config = dict(
    dataset='photos of arthropod specimens (BIOSCAN-5M)',
    train_examples=195000,
    image_size=48,
    grayscale=True,
    method='simclr',
    norm='batchnorm',
    kernel_size=3,
    stem='deep',
    avg_pool_shortcut=True,
    projector_hidden=512,
    residual_init='none',
    lr=0.0025,
    beta2=0.999,
    eps=1e-06,
    warmup_steps=710,
)
Rows from block 5 of a small self-supervised image encoder, named by matrix and row number. Rows with one number belong to one channel. Each number is 50 + 10 x the weight over its row's rms, rounded and kept within 0 to 99. All counts start at 0.
Before each channel's rows are labels from the 100 images, of 14976, where the channel reaches its highest value: "top examples" is what is common among them. Only what is clearly more common there than usual is listed. The data: photos of arthropod specimens (BIOSCAN-5M).
# convs0: first 3x3 conv (model.blocks.5.convs.0.weight, 128x128x3x3, each kernel summed), inputs 86-127
# convs1: second 3x3 conv (model.blocks.5.convs.1.weight, 128x128x3x3, transposed, each kernel summed), outputs 86-127

top examples: order Coleoptera
convs0.9:61 48 44 53 39 53 45 45 30 49 52 62 57 45 45 45 51 40 54 43 54 57 52 58 53 56 47 45 41 48 53 52 42 34 42 30 55 44 28 36 49 36
convs1.9:36 50 49 53 69 44 42 47 45 45 67 49 60 40 53 32 29 49 57 40 41 56 46 58 67 42 59 50 47 57 39 62 52 51 54 62 61 52 39 28 57 43

top examples: order Coleoptera
convs0.12:65 36 56 43 54 45 58 72 57 50 64 59 33 37 59 48 35 44 48 45 41 48 46 60 32 46 49 68 45 45 42 47 51 55 48 41 44 45 38 38 52 24
convs1.12:21 49 47 53 55 47 57 51 61 45 43 62 56 75 53 58 45 66 62 51 48 57 38 56 49 34 61 53 64 62 52 42 53 58 52 55 61 36 47 35 57 49

top examples: order Coleoptera
convs0.72:90 52 44 43 53 51 53 46 56 60 41 48 50 50 42 38 57 53 61 44 45 54 50 74 31 55 45 47 44 25 53 36 44 35 43 58 43 55 44 53 51 48
convs1.72:46 56 52 54 45 60 37 58 57 56 48 37 51 37 53 52 54 51 27 51 42 51 49 43 37 51 47 38 36 29 54 49 53 52 38 43 78 54 39 54 44 35

top examples: order Coleoptera
convs0.70:50 56 52 47 61 49 54 74 62 63 32 46 41 42 63 47 61 56 45 57 37 61 40 30 59 45 46 46 49 52 41 41 61 36 42 50 57 47 51 52 39 54
convs1.70:56 60 40 48 56 55 52 51 56 58 12 47 44 34 57 33 65 39 41 58 30 49 37 37 53 47 43 34 42 37 64 48 54 47 31 52 57 27 40 44 47 56

top examples: order Hymenoptera
convs0.0:52 51 43 36 43 37 47 58 54 56 46 58 53 52 61 45 41 28 45 71 58 50 65 48 47 55 49 51 57 45 58 60 53 51 44 38 63 48 50 40 44 56
convs1.0:39 19 34 39 39 51 45 48 41 66 49 46 53 54 48 49 18 44 59 44 38 39 40 42 60 57 53 49 46 41 53 43 42 49 47 41 46 43 47 00 51 35

top examples: order Coleoptera
convs0.102:71 51 47 34 57 32 51 51 37 63 37 41 48 43 50 40 53 52 50 36 59 49 57 44 33 48 48 48 51 52 41 50 50 59 46 41 27 42 52 58 31 51
convs1.102:41 52 43 46 48 39 41 48 72 46 55 65 36 50 54 37 39 40 40 63 42 44 63 49 50 41 52 42 45 46 51 77 34 37 60 56 67 54 25 45 61 39

top examples: order Coleoptera
convs0.25:77 50 47 43 53 48 45 47 42 56 52 48 50 52 52 39 47 49 35 36 45 36 19 45 56 44 50 51 54 46 65 54 45 58 49 53 36 54 44 57 29 50
convs1.25:64 48 56 47 59 42 44 42 64 53 57 47 43 43 40 52 45 52 27 53 50 46 51 33 30 37 35 33 54 43 55 36 44 35 59 50 69 56 32 48 35 42

top examples: order Coleoptera
convs0.58:46 60 65 49 51 60 58 41 42 42 45 55 54 51 38 50 61 46 51 45 50 44 47 60 45 58 51 57 27 37 68 53 56 49 30 51 54 48 47 55 53 55
convs1.58:46 29 72 60 49 45 38 58 56 39 62 43 37 44 56 56 34 70 52 45 49 60 48 57 39 43 46 66 36 42 35 43 48 47 45 43 50 64 46 66 42 29

top examples: order Hymenoptera
convs0.3:59 52 51 52 50 51 65 52 45 37 48 64 48 54 42 52 49 52 51 54 46 46 64 59 54 45 54 51 46 45 67 61 47 60 44 56 52 45 47 47 42 55
convs1.3:53 44 63 50 46 48 54 44 40 56 57 55 40 33 41 54 44 56 54 30 56 36 68 42 62 33 47 57 36 56 32 55 49 43 31 41 43 46 28 63 42 52

top examples: order Coleoptera
convs0.126:44 50 61 41 53 41 50 52 48 40 39 41 55 55 53 41 53 38 52 56 10 28 17 60 28 47 69 44 57 21 52 50 46 61 51 56 36 55 45 43 35 53
convs1.126:57 77 45 56 68 53 49 43 48 42 56 33 45 30 48 46 57 42 53 55 49 27 50 50 26 51 52 48 40 40 52 51 56 60 41 44 53 64 39 46 29 60

top examples: order Coleoptera
convs0.75:33 49 48 19 47 57 51 51 32 55 53 61 51 27 54 36 56 57 37 47 49 52 44 41 44 46 54 50 55 30 36 44 58 56 39 29 57 50 45 47 56 50
convs1.75:47 53 50 41 48 41 40 54 54 47 55 71 62 46 58 46 50 41 35 52 41 46 47 44 63 29 51 38 56 35 42 62 54 35 29 48 44 38 55 52 47 43

top examples: order Coleoptera
convs0.121:62 45 56 38 48 48 48 49 60 58 63 54 32 43 52 42 52 61 57 66 63 51 41 50 57 45 43 44 42 44 64 42 60 60 41 49 64 61 52 40 59 49
convs1.121:62 42 47 49 39 35 50 57 42 63 42 41 63 57 56 28 59 59 61 64 30 50 33 54 47 60 57 52 50 50 45 56 47 56 41 54 43 29 58 46 60 41

top examples: order Lepidoptera
convs0.49:52 40 50 47 34 55 46 56 34 46 60 42 59 42 50 54 57 42 54 49 56 39 51 47 49 53 52 54 38 55 50 46 47 66 45 42 71 54 33 49 51 48
convs1.49:37 49 57 44 47 53 52 50 55 62 61 54 67 36 36 56 50 28 55 33 49 51 57 47 67 36 27 41 54 55 39 42 59 43 41 50 49 45 35 37 42 58

top examples: order Hymenoptera
convs0.37:64 46 44 55 31 51 32 56 50 51 44 58 47 42 55 53 47 30 73 48 53 43 27 53 46 74 37 50 36 52 66 55 38 59 42 39 55 43 43 53 38 23
convs1.37:49 39 54 55 43 64 48 33 49 33 47 45 57 47 47 57 57 48 70 42 29 61 50 57 58 66 54 60 52 62 53 31 56 40 58 51 48 49 37 41 50 26

top examples: order Coleoptera
convs0.80:44 53 51 55 44 52 48 28 47 60 29 61 48 52 39 51 61 34 66 24 42 60 59 54 43 57 39 64 51 64 66 48 51 39 42 51 45 44 56 54 36 48
convs1.80:28 37 38 47 38 43 55 39 56 42 34 73 48 52 60 61 57 52 46 52 61 49 39 39 42 38 47 64 43 42 56 48 42 50 29 43 56 40 39 48 49 50

top examples: order Coleoptera
convs0.42:45 44 46 51 41 54 58 59 69 43 50 37 49 62 47 58 73 33 52 59 45 38 58 60 52 65 52 51 38 51 54 58 45 46 36 46 63 55 45 42 52 43
convs1.42:50 35 63 46 49 66 50 47 46 51 48 28 38 31 66 66 55 54 53 31 35 45 52 46 53 42 54 51 37 57 38 30 74 55 32 41 46 51 45 50 40 47

top examples: order Coleoptera
convs0.104:88 47 47 25 55 44 64 44 52 47 39 63 47 44 34 55 54 52 63 50 61 50 42 68 36 45 46 55 55 40 44 41 54 46 51 45 42 49 54 51 38 62
convs1.104:39 51 58 47 49 47 75 59 66 50 47 51 38 40 40 55 63 50 56 49 51 58 67 47 27 45 30 45 53 53 41 54 46 49 38 42 45 49 43 57 37 45

top examples: order Coleoptera
convs0.99:52 39 36 45 43 56 48 62 51 50 45 56 54 45 50 49 61 55 49 63 46 48 63 43 45 54 52 56 47 41 51 62 41 56 36 38 70 50 43 51 39 44
convs1.99:43 41 58 58 56 57 41 60 46 57 48 60 39 38 46 61 41 63 48 14 33 49 38 43 29 34 41 45 46 49 33 42 58 49 38 54 52 42 33 47 42 41

top examples: order Hymenoptera
convs0.30:57 49 41 32 46 39 48 65 51 51 52 55 40 46 60 43 35 37 38 72 54 50 63 62 34 31 44 57 49 48 53 52 53 43 38 42 54 44 57 53 30 42
convs1.30:46 23 56 43 60 51 35 48 44 51 33 46 44 71 45 51 33 64 53 56 35 44 47 53 66 56 60 60 54 48 61 42 53 44 59 54 53 28 47 22 46 38

top examples: order Coleoptera
convs0.36:33 51 52 42 53 49 27 73 19 63 50 54 45 46 47 42 45 56 53 28 60 62 56 15 48 49 43 47 43 50 47 24 58 52 46 50 64 54 46 49 44 51
convs1.36:41 60 48 52 56 41 43 47 45 63 56 28 49 66 47 48 54 35 57 66 46 46 41 54 47 46 48 45 37 57 77 37 37 45 54 49 53 23 47 55 63 46

top examples: order Hymenoptera
convs0.14:43 34 45 37 48 49 53 41 58 33 31 28 53 59 49 37 53 49 62 52 24 27 34 62 17 36 60 53 48 27 51 50 47 59 51 50 37 65 62 43 30 57
convs1.14:67 60 41 49 53 35 46 48 47 52 58 26 50 58 32 43 46 65 48 69 45 39 63 47 28 52 23 52 45 56 54 54 45 48 54 44 46 53 51 48 31 46

top examples: order Coleoptera
convs0.32:95 41 51 64 43 56 59 43 28 46 51 53 51 57 47 52 53 38 61 37 36 60 48 49 42 54 49 46 43 56 74 43 58 55 37 31 45 55 35 42 33 36
convs1.32:66 41 66 48 40 46 39 45 50 45 71 63 45 30 59 51 49 41 46 38 32 51 50 53 47 51 43 53 58 61 49 54 49 47 47 50 65 58 37 50 48 39

top examples: order Coleoptera
convs0.77:36 51 47 49 54 60 65 27 46 41 54 43 37 52 54 36 54 57 52 38 41 51 57 52 36 54 62 41 27 56 41 51 39 51 36 49 55 53 45 54 51 40
convs1.77:44 48 56 46 66 52 43 51 68 60 56 35 41 38 59 50 33 28 57 32 48 55 50 53 54 62 68 50 43 60 36 39 48 61 31 35 58 62 52 48 52 40

top examples: order Hymenoptera
convs0.28:49 56 53 25 46 34 40 57 55 64 59 44 36 49 59 40 34 47 35 51 53 46 55 39 36 39 41 41 50 44 54 69 50 44 52 33 37 49 54 64 34 45
convs1.28:34 28 46 36 44 48 50 61 65 59 54 43 61 63 48 59 34 70 55 63 42 59 55 51 49 42 58 54 62 62 52 59 54 44 51 47 49 36 52 16 46 44

top examples: order Coleoptera
convs0.45:47 58 46 49 54 37 43 73 74 46 63 72 49 49 34 48 36 56 45 71 51 51 61 39 45 59 36 49 50 48 41 51 44 39 51 46 57 54 51 48 46 45
convs1.45:48 40 36 42 50 48 56 50 41 24 28 37 48 62 49 43 40 52 37 43 39 52 40 57 37 39 65 35 46 41 40 61 46 56 51 58 43 36 40 34 70 54

top examples: order Coleoptera
convs0.68:70 34 55 64 43 57 50 52 66 41 60 15 56 61 49 58 54 40 58 47 53 53 55 64 42 60 56 56 42 65 56 62 46 56 57 45 46 46 33 38 53 46
convs1.68:44 60 46 39 55 51 49 17 52 40 44 19 54 45 50 41 46 45 53 42 46 39 53 56 58 45 63 39 44 49 41 44 62 55 48 44 56 54 31 44 59 74

top examples: order Coleoptera
convs0.48:46 48 59 32 53 39 53 49 33 55 44 45 53 31 53 37 58 50 55 50 55 45 30 44 42 38 49 45 56 43 49 52 56 50 50 52 59 58 41 53 47 46
convs1.48:54 49 62 50 50 43 46 54 58 64 60 69 63 42 46 66 43 51 45 52 40 52 60 55 46 46 41 54 66 48 47 53 68 46 44 48 45 41 68 52 45 55

top examples: order Coleoptera
convs0.119:57 56 47 37 48 48 41 58 30 66 38 54 44 39 57 49 58 50 52 37 45 46 53 70 53 50 43 54 52 41 47 39 57 44 41 43 19 47 45 52 52 53
convs1.119:37 32 53 45 37 41 50 63 56 44 57 66 43 50 49 48 40 54 47 57 40 52 50 51 73 44 46 61 66 44 60 55 40 47 42 34 38 49 49 46 54 23

top examples: order Coleoptera
convs0.50:51 44 42 47 51 11 45 54 17 49 56 65 53 68 45 36 46 58 47 42 55 20 50 51 54 61 55 50 60 56 54 52 48 40 44 61 60 54 32 48 58 53
convs1.50:41 48 58 50 56 50 34 49 49 44 54 49 44 37 37 63 50 48 40 35 37 37 50 36 49 28 46 53 30 50 43 39 71 56 35 61 53 50 58 45 42 74

top examples: order Hymenoptera
convs0.34:40 38 42 42 43 31 41 61 51 54 37 53 42 39 62 44 43 36 50 55 23 48 47 56 47 65 47 57 46 57 66 36 47 53 44 47 41 41 44 54 32 40
convs1.34:38 50 27 46 43 48 48 48 46 34 58 40 37 38 40 43 38 54 49 46 26 56 63 47 50 43 37 36 40 56 50 44 35 49 48 51 45 47 44 47 60 38

top examples: order Hymenoptera
convs0.13:53 55 48 34 49 20 53 38 46 47 50 56 40 35 49 41 25 55 35 49 42 49 52 43 53 51 54 52 59 25 48 56 50 47 44 43 66 55 51 54 31 47
convs1.13:53 34 67 40 50 44 46 43 32 59 66 57 52 62 59 53 18 51 57 49 39 41 65 46 61 46 52 51 52 63 38 41 46 45 58 66 41 56 47 30 35 40

top examples: order Coleoptera; family Coccinellidae
convs0.125:56 42 54 35 53 32 32 49 55 50 50 65 57 42 43 52 42 33 50 39 55 49 56 48 54 42 45 53 54 54 46 41 49 44 50 40 65 49 49 30 45 49
convs1.125:34 27 44 49 57 49 33 57 33 52 32 42 58 59 47 45 29 48 55 50 49 42 43 54 56 47 71 55 56 53 55 40 61 58 54 48 65 36 32 27 67 38