config = dict(
    color_jitter=0.4,
    method='simclr',
    norm='batchnorm',
    depths=[4, 4, 4, 4],
    stem='deep',
    avg_pool_shortcut=True,
    beta1=0.9,
    beta2=0.999,
    max_steps=14200,
    weight_decay=0.06,
)
Rows from block 4 of a small self-supervised image encoder, named by matrix and row number. Rows with one number belong to one channel. Each number is 128 + 32 x the weight over its row's rms, rounded and kept within 0 to 255. All counts start at 0.
After each channel's rows are labels from the 100 images, of 14976, where the channel reaches its highest value: "colour at peak" is the nearest of a few named colours to the mean colour under the peak. Only what is clearly more common there than usual is listed. The data: photos of arthropod specimens (BIOSCAN-5M). In brackets: how many of the 100, against the usual share in percent.
# convs0: first 3x3 conv, stride 2 (model.blocks.4.convs.0.weight, 128x64x3x3, each kernel summed), inputs 0-63
# convs1: second 3x3 conv (model.blocks.4.convs.1.weight, 128x128x3x3, transposed, each kernel summed), outputs 0-127

convs0.80 [141 136  71 136 122 105  89 119 126 117 119 129 115  97  38  58 114 170 110 119  74 131 171  93 135 153 141 163  86  81 149  94 134  73 138 126 100 104 139  98 153 172  97 128 159  72 113 164 116 199 143 145 153  88 141 143 113 161 102 135 107 128  77  90]
convs1.80 [102 151  90 177 162 100 141 125 178 145  94  93 127 143 157  88 106 103 184 104 149 130 117  89  46 142 106 118 136 106  69  95 102 106  98 114 183 111 177 136 110 147 188 156 115 132 127 127 108  87 135  94 140 134 131  46 163  68  42 152 158 133 178 130 118  73 121  69 113 154 146 132 109 123 116 120 180 137 111  92 118 127 184 107 121 137 118 115 123  89 107 136 137 108 115 171 161 102 159 153 111 159 169 117  84  32 180  68 175 154 133 133  94 156 116 189 101 120 141 113 119 122 115 159 138 130 117 128]
colour at peak: grey (74 vs 35.3)

convs0.53 [173 101  90 131 114 175 145 100 118 144 149 134 166 156 161 125 143 177 124 116 157 150 128 163  97 133 172 106 145 116 145 142 178 210 135 133 150 182 145 141 175 105  99 135  70 165 124 133 177 148 130 139 172 166  98 162 158 127 160 191 203 101 117 168]
convs1.53 [125  95 123 126 110 184  79 104  67 145 140 160 137  89  42 105 118  93 118 178 106 135 105 112 108 131 133 100 149 206 135 167 112 160  86 145 100 150 104 108 105 116 162 102 136 143 133 144 147 102 118 141  94 105  77 114  73 170 155 114  99 197 131 131  94 137 107 182 158 118 131 145 112  92 133 117 111 111  80 133 120 150 130 167  78 158 146 181  62 102 140 147 158 116 136  50 122 120 118 140 110  72  87  85  70  62 132 175 107 135  94 103 164  98  96  92  91 133 117 176 100 141 141 123 179 128 154 193]
colour at peak: black (43 vs 1.6)

convs0.78 [134 140 158  80 152  55 130 122 112 131 193 117 146 127  95 129 154 107 145  42 128 134 106 122 145 113 114 119 103 127 155 185 138 110 159 123 115 126 109 114  93 123  63  44 153 100 137  73 124  82 184  97 141 117  92  88 105 153  93 166 128 170 116 157]
convs1.78 [137 128 125 126 149  89 129  50 122 133  97 100 123 204 133 103 106  66 105 118 167 136 234 100 193  95 124 125  97 116 122  93  93 104 155 104 123  51 111 148 104 110 145 156 139 153 136 156  86 135 119 181 119 148  90 100 121 116 120 114 139 139 148  84 146 104 105 100 111 130 159 118 107 101 151 135  99 119  99 110 147 115 110  80 180  90  38  64 163 119 176 157 157 125 101  95 161 141  75 101 168 119 130 145 119 138  61 122 139  99 108 122 154 115 137 163 108 132 126 138  91 111 110 168 116 104  37  79]
colour at peak: black (69 vs 1.6)

convs0.3 [131 112  84 100 138 118 114 152 129 135 140 119  83  68 136  99 223 144 124 180 118 180 125 124 151  94  79 123  93 115 109 126 101 101 122 116  77 105  99 115 117 177 164  69 166 128 119 147 117 105 164 127 163  81 142  92 165 134  86 159 118  98 140  44]
convs1.3 [126 156 153 165 131  81 191 141 157 148 111  89 160 206 161  62  98 143 111 106 143 126 167 124 153 135  56 150 174 123 107 129 122 124  86 106 117  89 174 158 151 184 171 170 146 113 147 113 171 155 149 171 144 131 150  80 140 128 123 143 163 157 112  90 115  87 112  73 106 143 156 148  77  97 101 109 104 111 131 171 148  89  89 112  96  93 111 149 216  88 211 143 127 163  81 126 135 171 166 128 132  98 112  73  77 137 156 130 104 116 119  65  93  96 152 125 150 118 162 130 109 130 138 118 100  83  92 120]
colour at peak: black (44 vs 1.6)

convs0.68 [119 145  77  84 131  87  87 124 133 131 145 145  57 134 169 125  97 137 152 137 102  63  92 114 157 123  34 115  99 140 133 113 135 140  89 107 110  83 149 170 126  67 148 116 120 214 121 114 112 127 103 120 181 140 101 106 188 128 121 110 104 126 178 129]
convs1.68 [132 141 134 113 141 130 168 145 144 153 139  95 142 107 108 158 142 146 147 134 146  90 118  98 147 124  36 154 139 112 124  89 182 112 169 119 123 105 123  62 118 152  98 130 180 151 148 117 114 165 142 110 110  96 181 105 111  74 137 168 146 124  70 110 131  91 143 150  88 155  81 103 156 111 156 146 105  63 128  99 119 104 114  96  80  64 102 115 109 172  97  88 109 176  58  81 118 131 126 144 104 123 114 114 180  55 102 107 144 134 128 139  98 104 172 134 139  31 106 134 125 145 185  44  94 114 186 118]
colour at peak: white (99 vs 63.2)

convs0.79 [119 103 125 138 158  85 108  85 113 125  95 126 120 125 111  98  94 251 118 153  55 137 112  73 174 133 188 129 144 101 151 142 103 103 133 114 133 115  88 144 118 127 108 172 118 133 112 129  97 144 198 108 168  96 129 115 131  45 139 134 158 136 113 134]
convs1.79 [121 118 142 141 125  98 108 124 107 132 122  81 122  92 135  70 116 105 123 172 116 161  49 102 122 124 159 119 126 129  84 104 107  96 114 116 100 101 139 120  90 122 174 167 100 124 169 125 149  78 130 109  88 119 133  19 111 133 102 133 151 112 184 160 113  98 146  71 149 139 182  83 128  88  94 115 115 131 106  75  94 113 160 183 103 113 243 124 143  53 133 104 136 116  84 131 131 129 125 101 115  98 163 118 100  92  34 108 126 161  68 129  89 120 107 118 119  78 131 110 111 121 108 107  73 113 113 135]
colour at peak: black (69 vs 1.6)

convs0.110 [ 79 123  91 144 140 125 140 132  81 133 103 135 121 120  50 187 128 150 189 141 166  97 153 125  76  74 147 126 141 165 101 117  60 140  80 152 202  93 130  99 109 112 129 144 163  85 110 108 146  92 153  98  96 102 183 113 133 168 119 113  99 116 128  85]
convs1.110 [127 110 129 116 153 117 160 119 151 101 170 100 121 122 128 196 165 159 142 104 136 137 115 123 121  96 186 111  92  74 141 114 142 158 156  66 102  99  96  95 141 137 107 106 134 108 125 102 144 151 110 112 163 115  63 162  94 170 118 101  42  87 112 117 168  57 141 109 118 166 190 123 119 169 196 136 111 151 105 101 161  91 127  85  74 170 127  88 167 126 123  88 136  85 173 105  65 125  98  70 159 163 134  93 135 161 142 106 148 111 184 142 146 110 153 106 202 155  95 130 124 158  81  87 132  99 170  93]
colour at peak: white (95 vs 63.2)

convs0.67 [ 66 114 152 169 167 105 133 107 123  79 157 124  96 145  95 127 136 159 173 170  71 145  93 155  83 127 102 131  89 167 106 145 119  87  93 115 153 110 117 149  86 151 127 151 141 149  85 103 136 132 169 116 111  91  77 115 191 111 112 111 103  96  37  77]
convs1.67 [141 159 137 109 142  96 165 163  98 158 194 125 137  51 141 158 125 177  84 154  89 151 110 140 143 154 158  93 182 115 141 147 102 169 126  98 149 174 171 156 119 152 148 171 210 102 133  73 164 130 128 142 110 113 132  70 130 146 166  83  68 120 130 128 137 138 149  90 124 119 152 108 112 124  95 135 114  59 106  89 129 122  87 123  99  88 167 166 173 122 151 157 122  57 153 143  96 107 179 103 133  93 137 139 123 151 115 155  78 114 129 153  54 115 106 116 105 119 104  83  94 106  97  94 106  56  56 142]
colour at peak: grey (90 vs 35.3)

convs0.25 [169 136 110 182 175 140 153 113  94 139 153 116 117  93 140 144 255 141 129 229 112 205 155 105 103 141 126 117 141 133 121 143 135 108 148 113 125 172 163 134 113 115 127 126 120 127  94 130 111 126 170 129 158 128 134 115 152 149 134 110 127  64 138  83]
convs1.25 [167 148 126 114 122 134 142 122 132 154 131 131 107 165 152  50  71 127  55 136 113 185 156 176  98 122 137 123 155 129 107 129 127 163  78 124  78 108 190 156 168 146 151 141 161 130 126  68 150 118 106 179 106 121  74 138 121 161 102 158 142 169 160 117  98 114 175  73  97 107 166 147  21 118 114  61 134 106 140 152 114  61  72 102 115 112 115 150 159  79 160 173 110 130 111  83 122 155 138  81  95 133 104  87 102 119 111 154  94 147 124  74  76 105 128  74 106 106 131 147  93 135 135 141  96 144  82 131]
colour at peak: grey (84 vs 35.3)

convs0.42 [129 115 167 181 151 141 123  84 120 106  68  92  98  96  93 141 110 199 168 139  81 135 142 110 144 116 134  90  91 103  96 135  99 114 100 128 142 129 156 105 127 164 100 127 213 107 129 124 117 117 202 107 133  68  71 106 126 106 117 163 145 143 109  54]
convs1.42 [ 76 182 107 127 113  99 163 189 114 147 138 134 133 143 141  84 120 147 153 138 159 139  91  95 130 180 137 173 145  97 145 118  56 124 121 109 145 148 154 138 128 147 181 153 170 144 147 107 144 116 118  61 107  75 106  56 126 176 135 131 182 132 130 153 173 108  64  58 126 163 177 124 106 164 106 139 107 116  95 112 153 107 132 164 114 145 213 142 151  90 193 135 166 156 193 181  80 149 140 141 144  87 164 143 108 177 128  95 117 150 119 123 100  87 144 138 127  85 147 112 116 133  82  98 132  55  90 123]
colour at peak: black (72 vs 1.6)

convs0.28 [ 94  93 119 119 116 109 129 118 105 140 132 152 118 143  81 213 117 144 153 144 136 117 168 150  65  50 137 133 135 121 134 107 170 128 143 100 225 102 127 122 133  97 119 172 200  76 116 116 164 118 134 154  79 106 149 111 176 145 117 142 118 128 122  63]
convs1.28 [123 105 129  82 157 122 141 113 112 124 130 111 161 130 112 176 157 150 125 126 163 124 102 134  79  93 211  23 130  94 118 117 135 169 138 116 106 112 116 105 130 151 101 113  83 101 104 106 153 146 143 142 110 114 131 116 114 123 114 136   0 107 108 125 121  70 138 125 127 157 160 124 140 175 134 142 113 111 103 132 174  83 137  89 103 156 101 119 158 110 139 100 108   0 192 131  99  92 118 111 142 146 124  97 125 153 126 131 134 105 172 149 141 122 156 108 140 144 141 155 112 150 112 114 134 131 164 131]
colour at peak: white (100 vs 63.2)

convs0.64 [207 119 164 127 121 170 123 113 141 133 148 105 164 148 122  92 126 161 154  65 187 144 186 140 137 147 150 100 146 121 134 161 116 176  90 126 115 169 127 131 173 112  38 111 149 134 141 135 149 119 130 144 149 133 134 154 116 103 146 216 206 148  94 136]
convs1.64 [106 102 124 127 104 174  93 117  93 111 152 137 140 122  48  92 105  82 139 185 111 139 139  81 131 163 102 124 118 195 120 170  96 149 123 154 134 124  91 134  85 126 167  93 148 142 130 159 134 111 121 131  87  73 100 116  80 210 195 125 123 195 125 129 136  97  76 178 166 107 151 118  80  94 121 129 101 115  97 136 125 138 122 157 110 124 143 174  69 113 162 138 171 142 140  81 103 140  99 121 155  73  75  84  60  87 124 199 141 168 135 121 176  80 110 109  78 155 122 137  80 142 154 108 144 116 143 165]
colour at peak: black (65 vs 1.6)

convs0.92 [141 132   2 107 112  93  85 116 129 124 122 136 156  62 109  66  96 119 163 116 170 114 139 142  77 115 151 113 119 113 114 143 178 146 103  91 156 132  88  87 110  88 133  90 200  73 142  98 156 121 127 140 106 127  88 129 141 137 131 125 165 114 127 100]
convs1.92 [159 144 165 123 109 138  91 144 134 176 132 164 155 132  92 142 172 152 175 101 154 108 123  97 208 169 100 145 165  93 173 185 110  94 169 129 132 167 104  86 146 139 129 130  86 105 153 131 113 115 130 168 119 136 212 125 136  93 117  39  67 107 167 138 170 162 144 141 100 119 116 137 155 113  64 146 201 151 119 156 145 106 144 120 208 177 144 131 106 152 163 169 135 115 192 157  93  71 140 179 169  97 139 169 153 165 170 128 114 131 131 154 150 136 141 127 170 158 123  81 142 148 114 125 173 130 151 133]
colour at peak: grey (73 vs 35.3)

convs0.2 [115 134  70  91  85 106 152 100  91 123  71 100 136 133 127 163 138  96 143  96 125 140 131 123  82 118 166 108 156 163 100  65 181 135 124 145 132 147 126  78 158 125 181  86 102 128 133 130 135 240 155 125 143  84 145 157 179 130 131 194 148 115 130 150]
convs1.2 [111 122 153 193 136 135 130 109 133 132  69 148 122  74 152 122 133 141 141  97 180 129 101 123  74 178  99 110 165 100 136 155  82 139 104 153  56 142 168  86  74 155 156 111 130 135  95 133 189 105 145  91 126 111 170  93 151  92  84 148 114 176 117  98 131 163 157 130 155 121  91 139 155 138  83  90 194 155  73 136  96 152 166 155  80 154 131 196 119 127  77 131 136  87  98 121 172 109 162 142 109  90 132 125 109  47 125 129 113 172  92 149 158 171 109 169 107 116 127 197 154 108  95 153 161 120 192 153]
colour at peak: black (43 vs 1.6)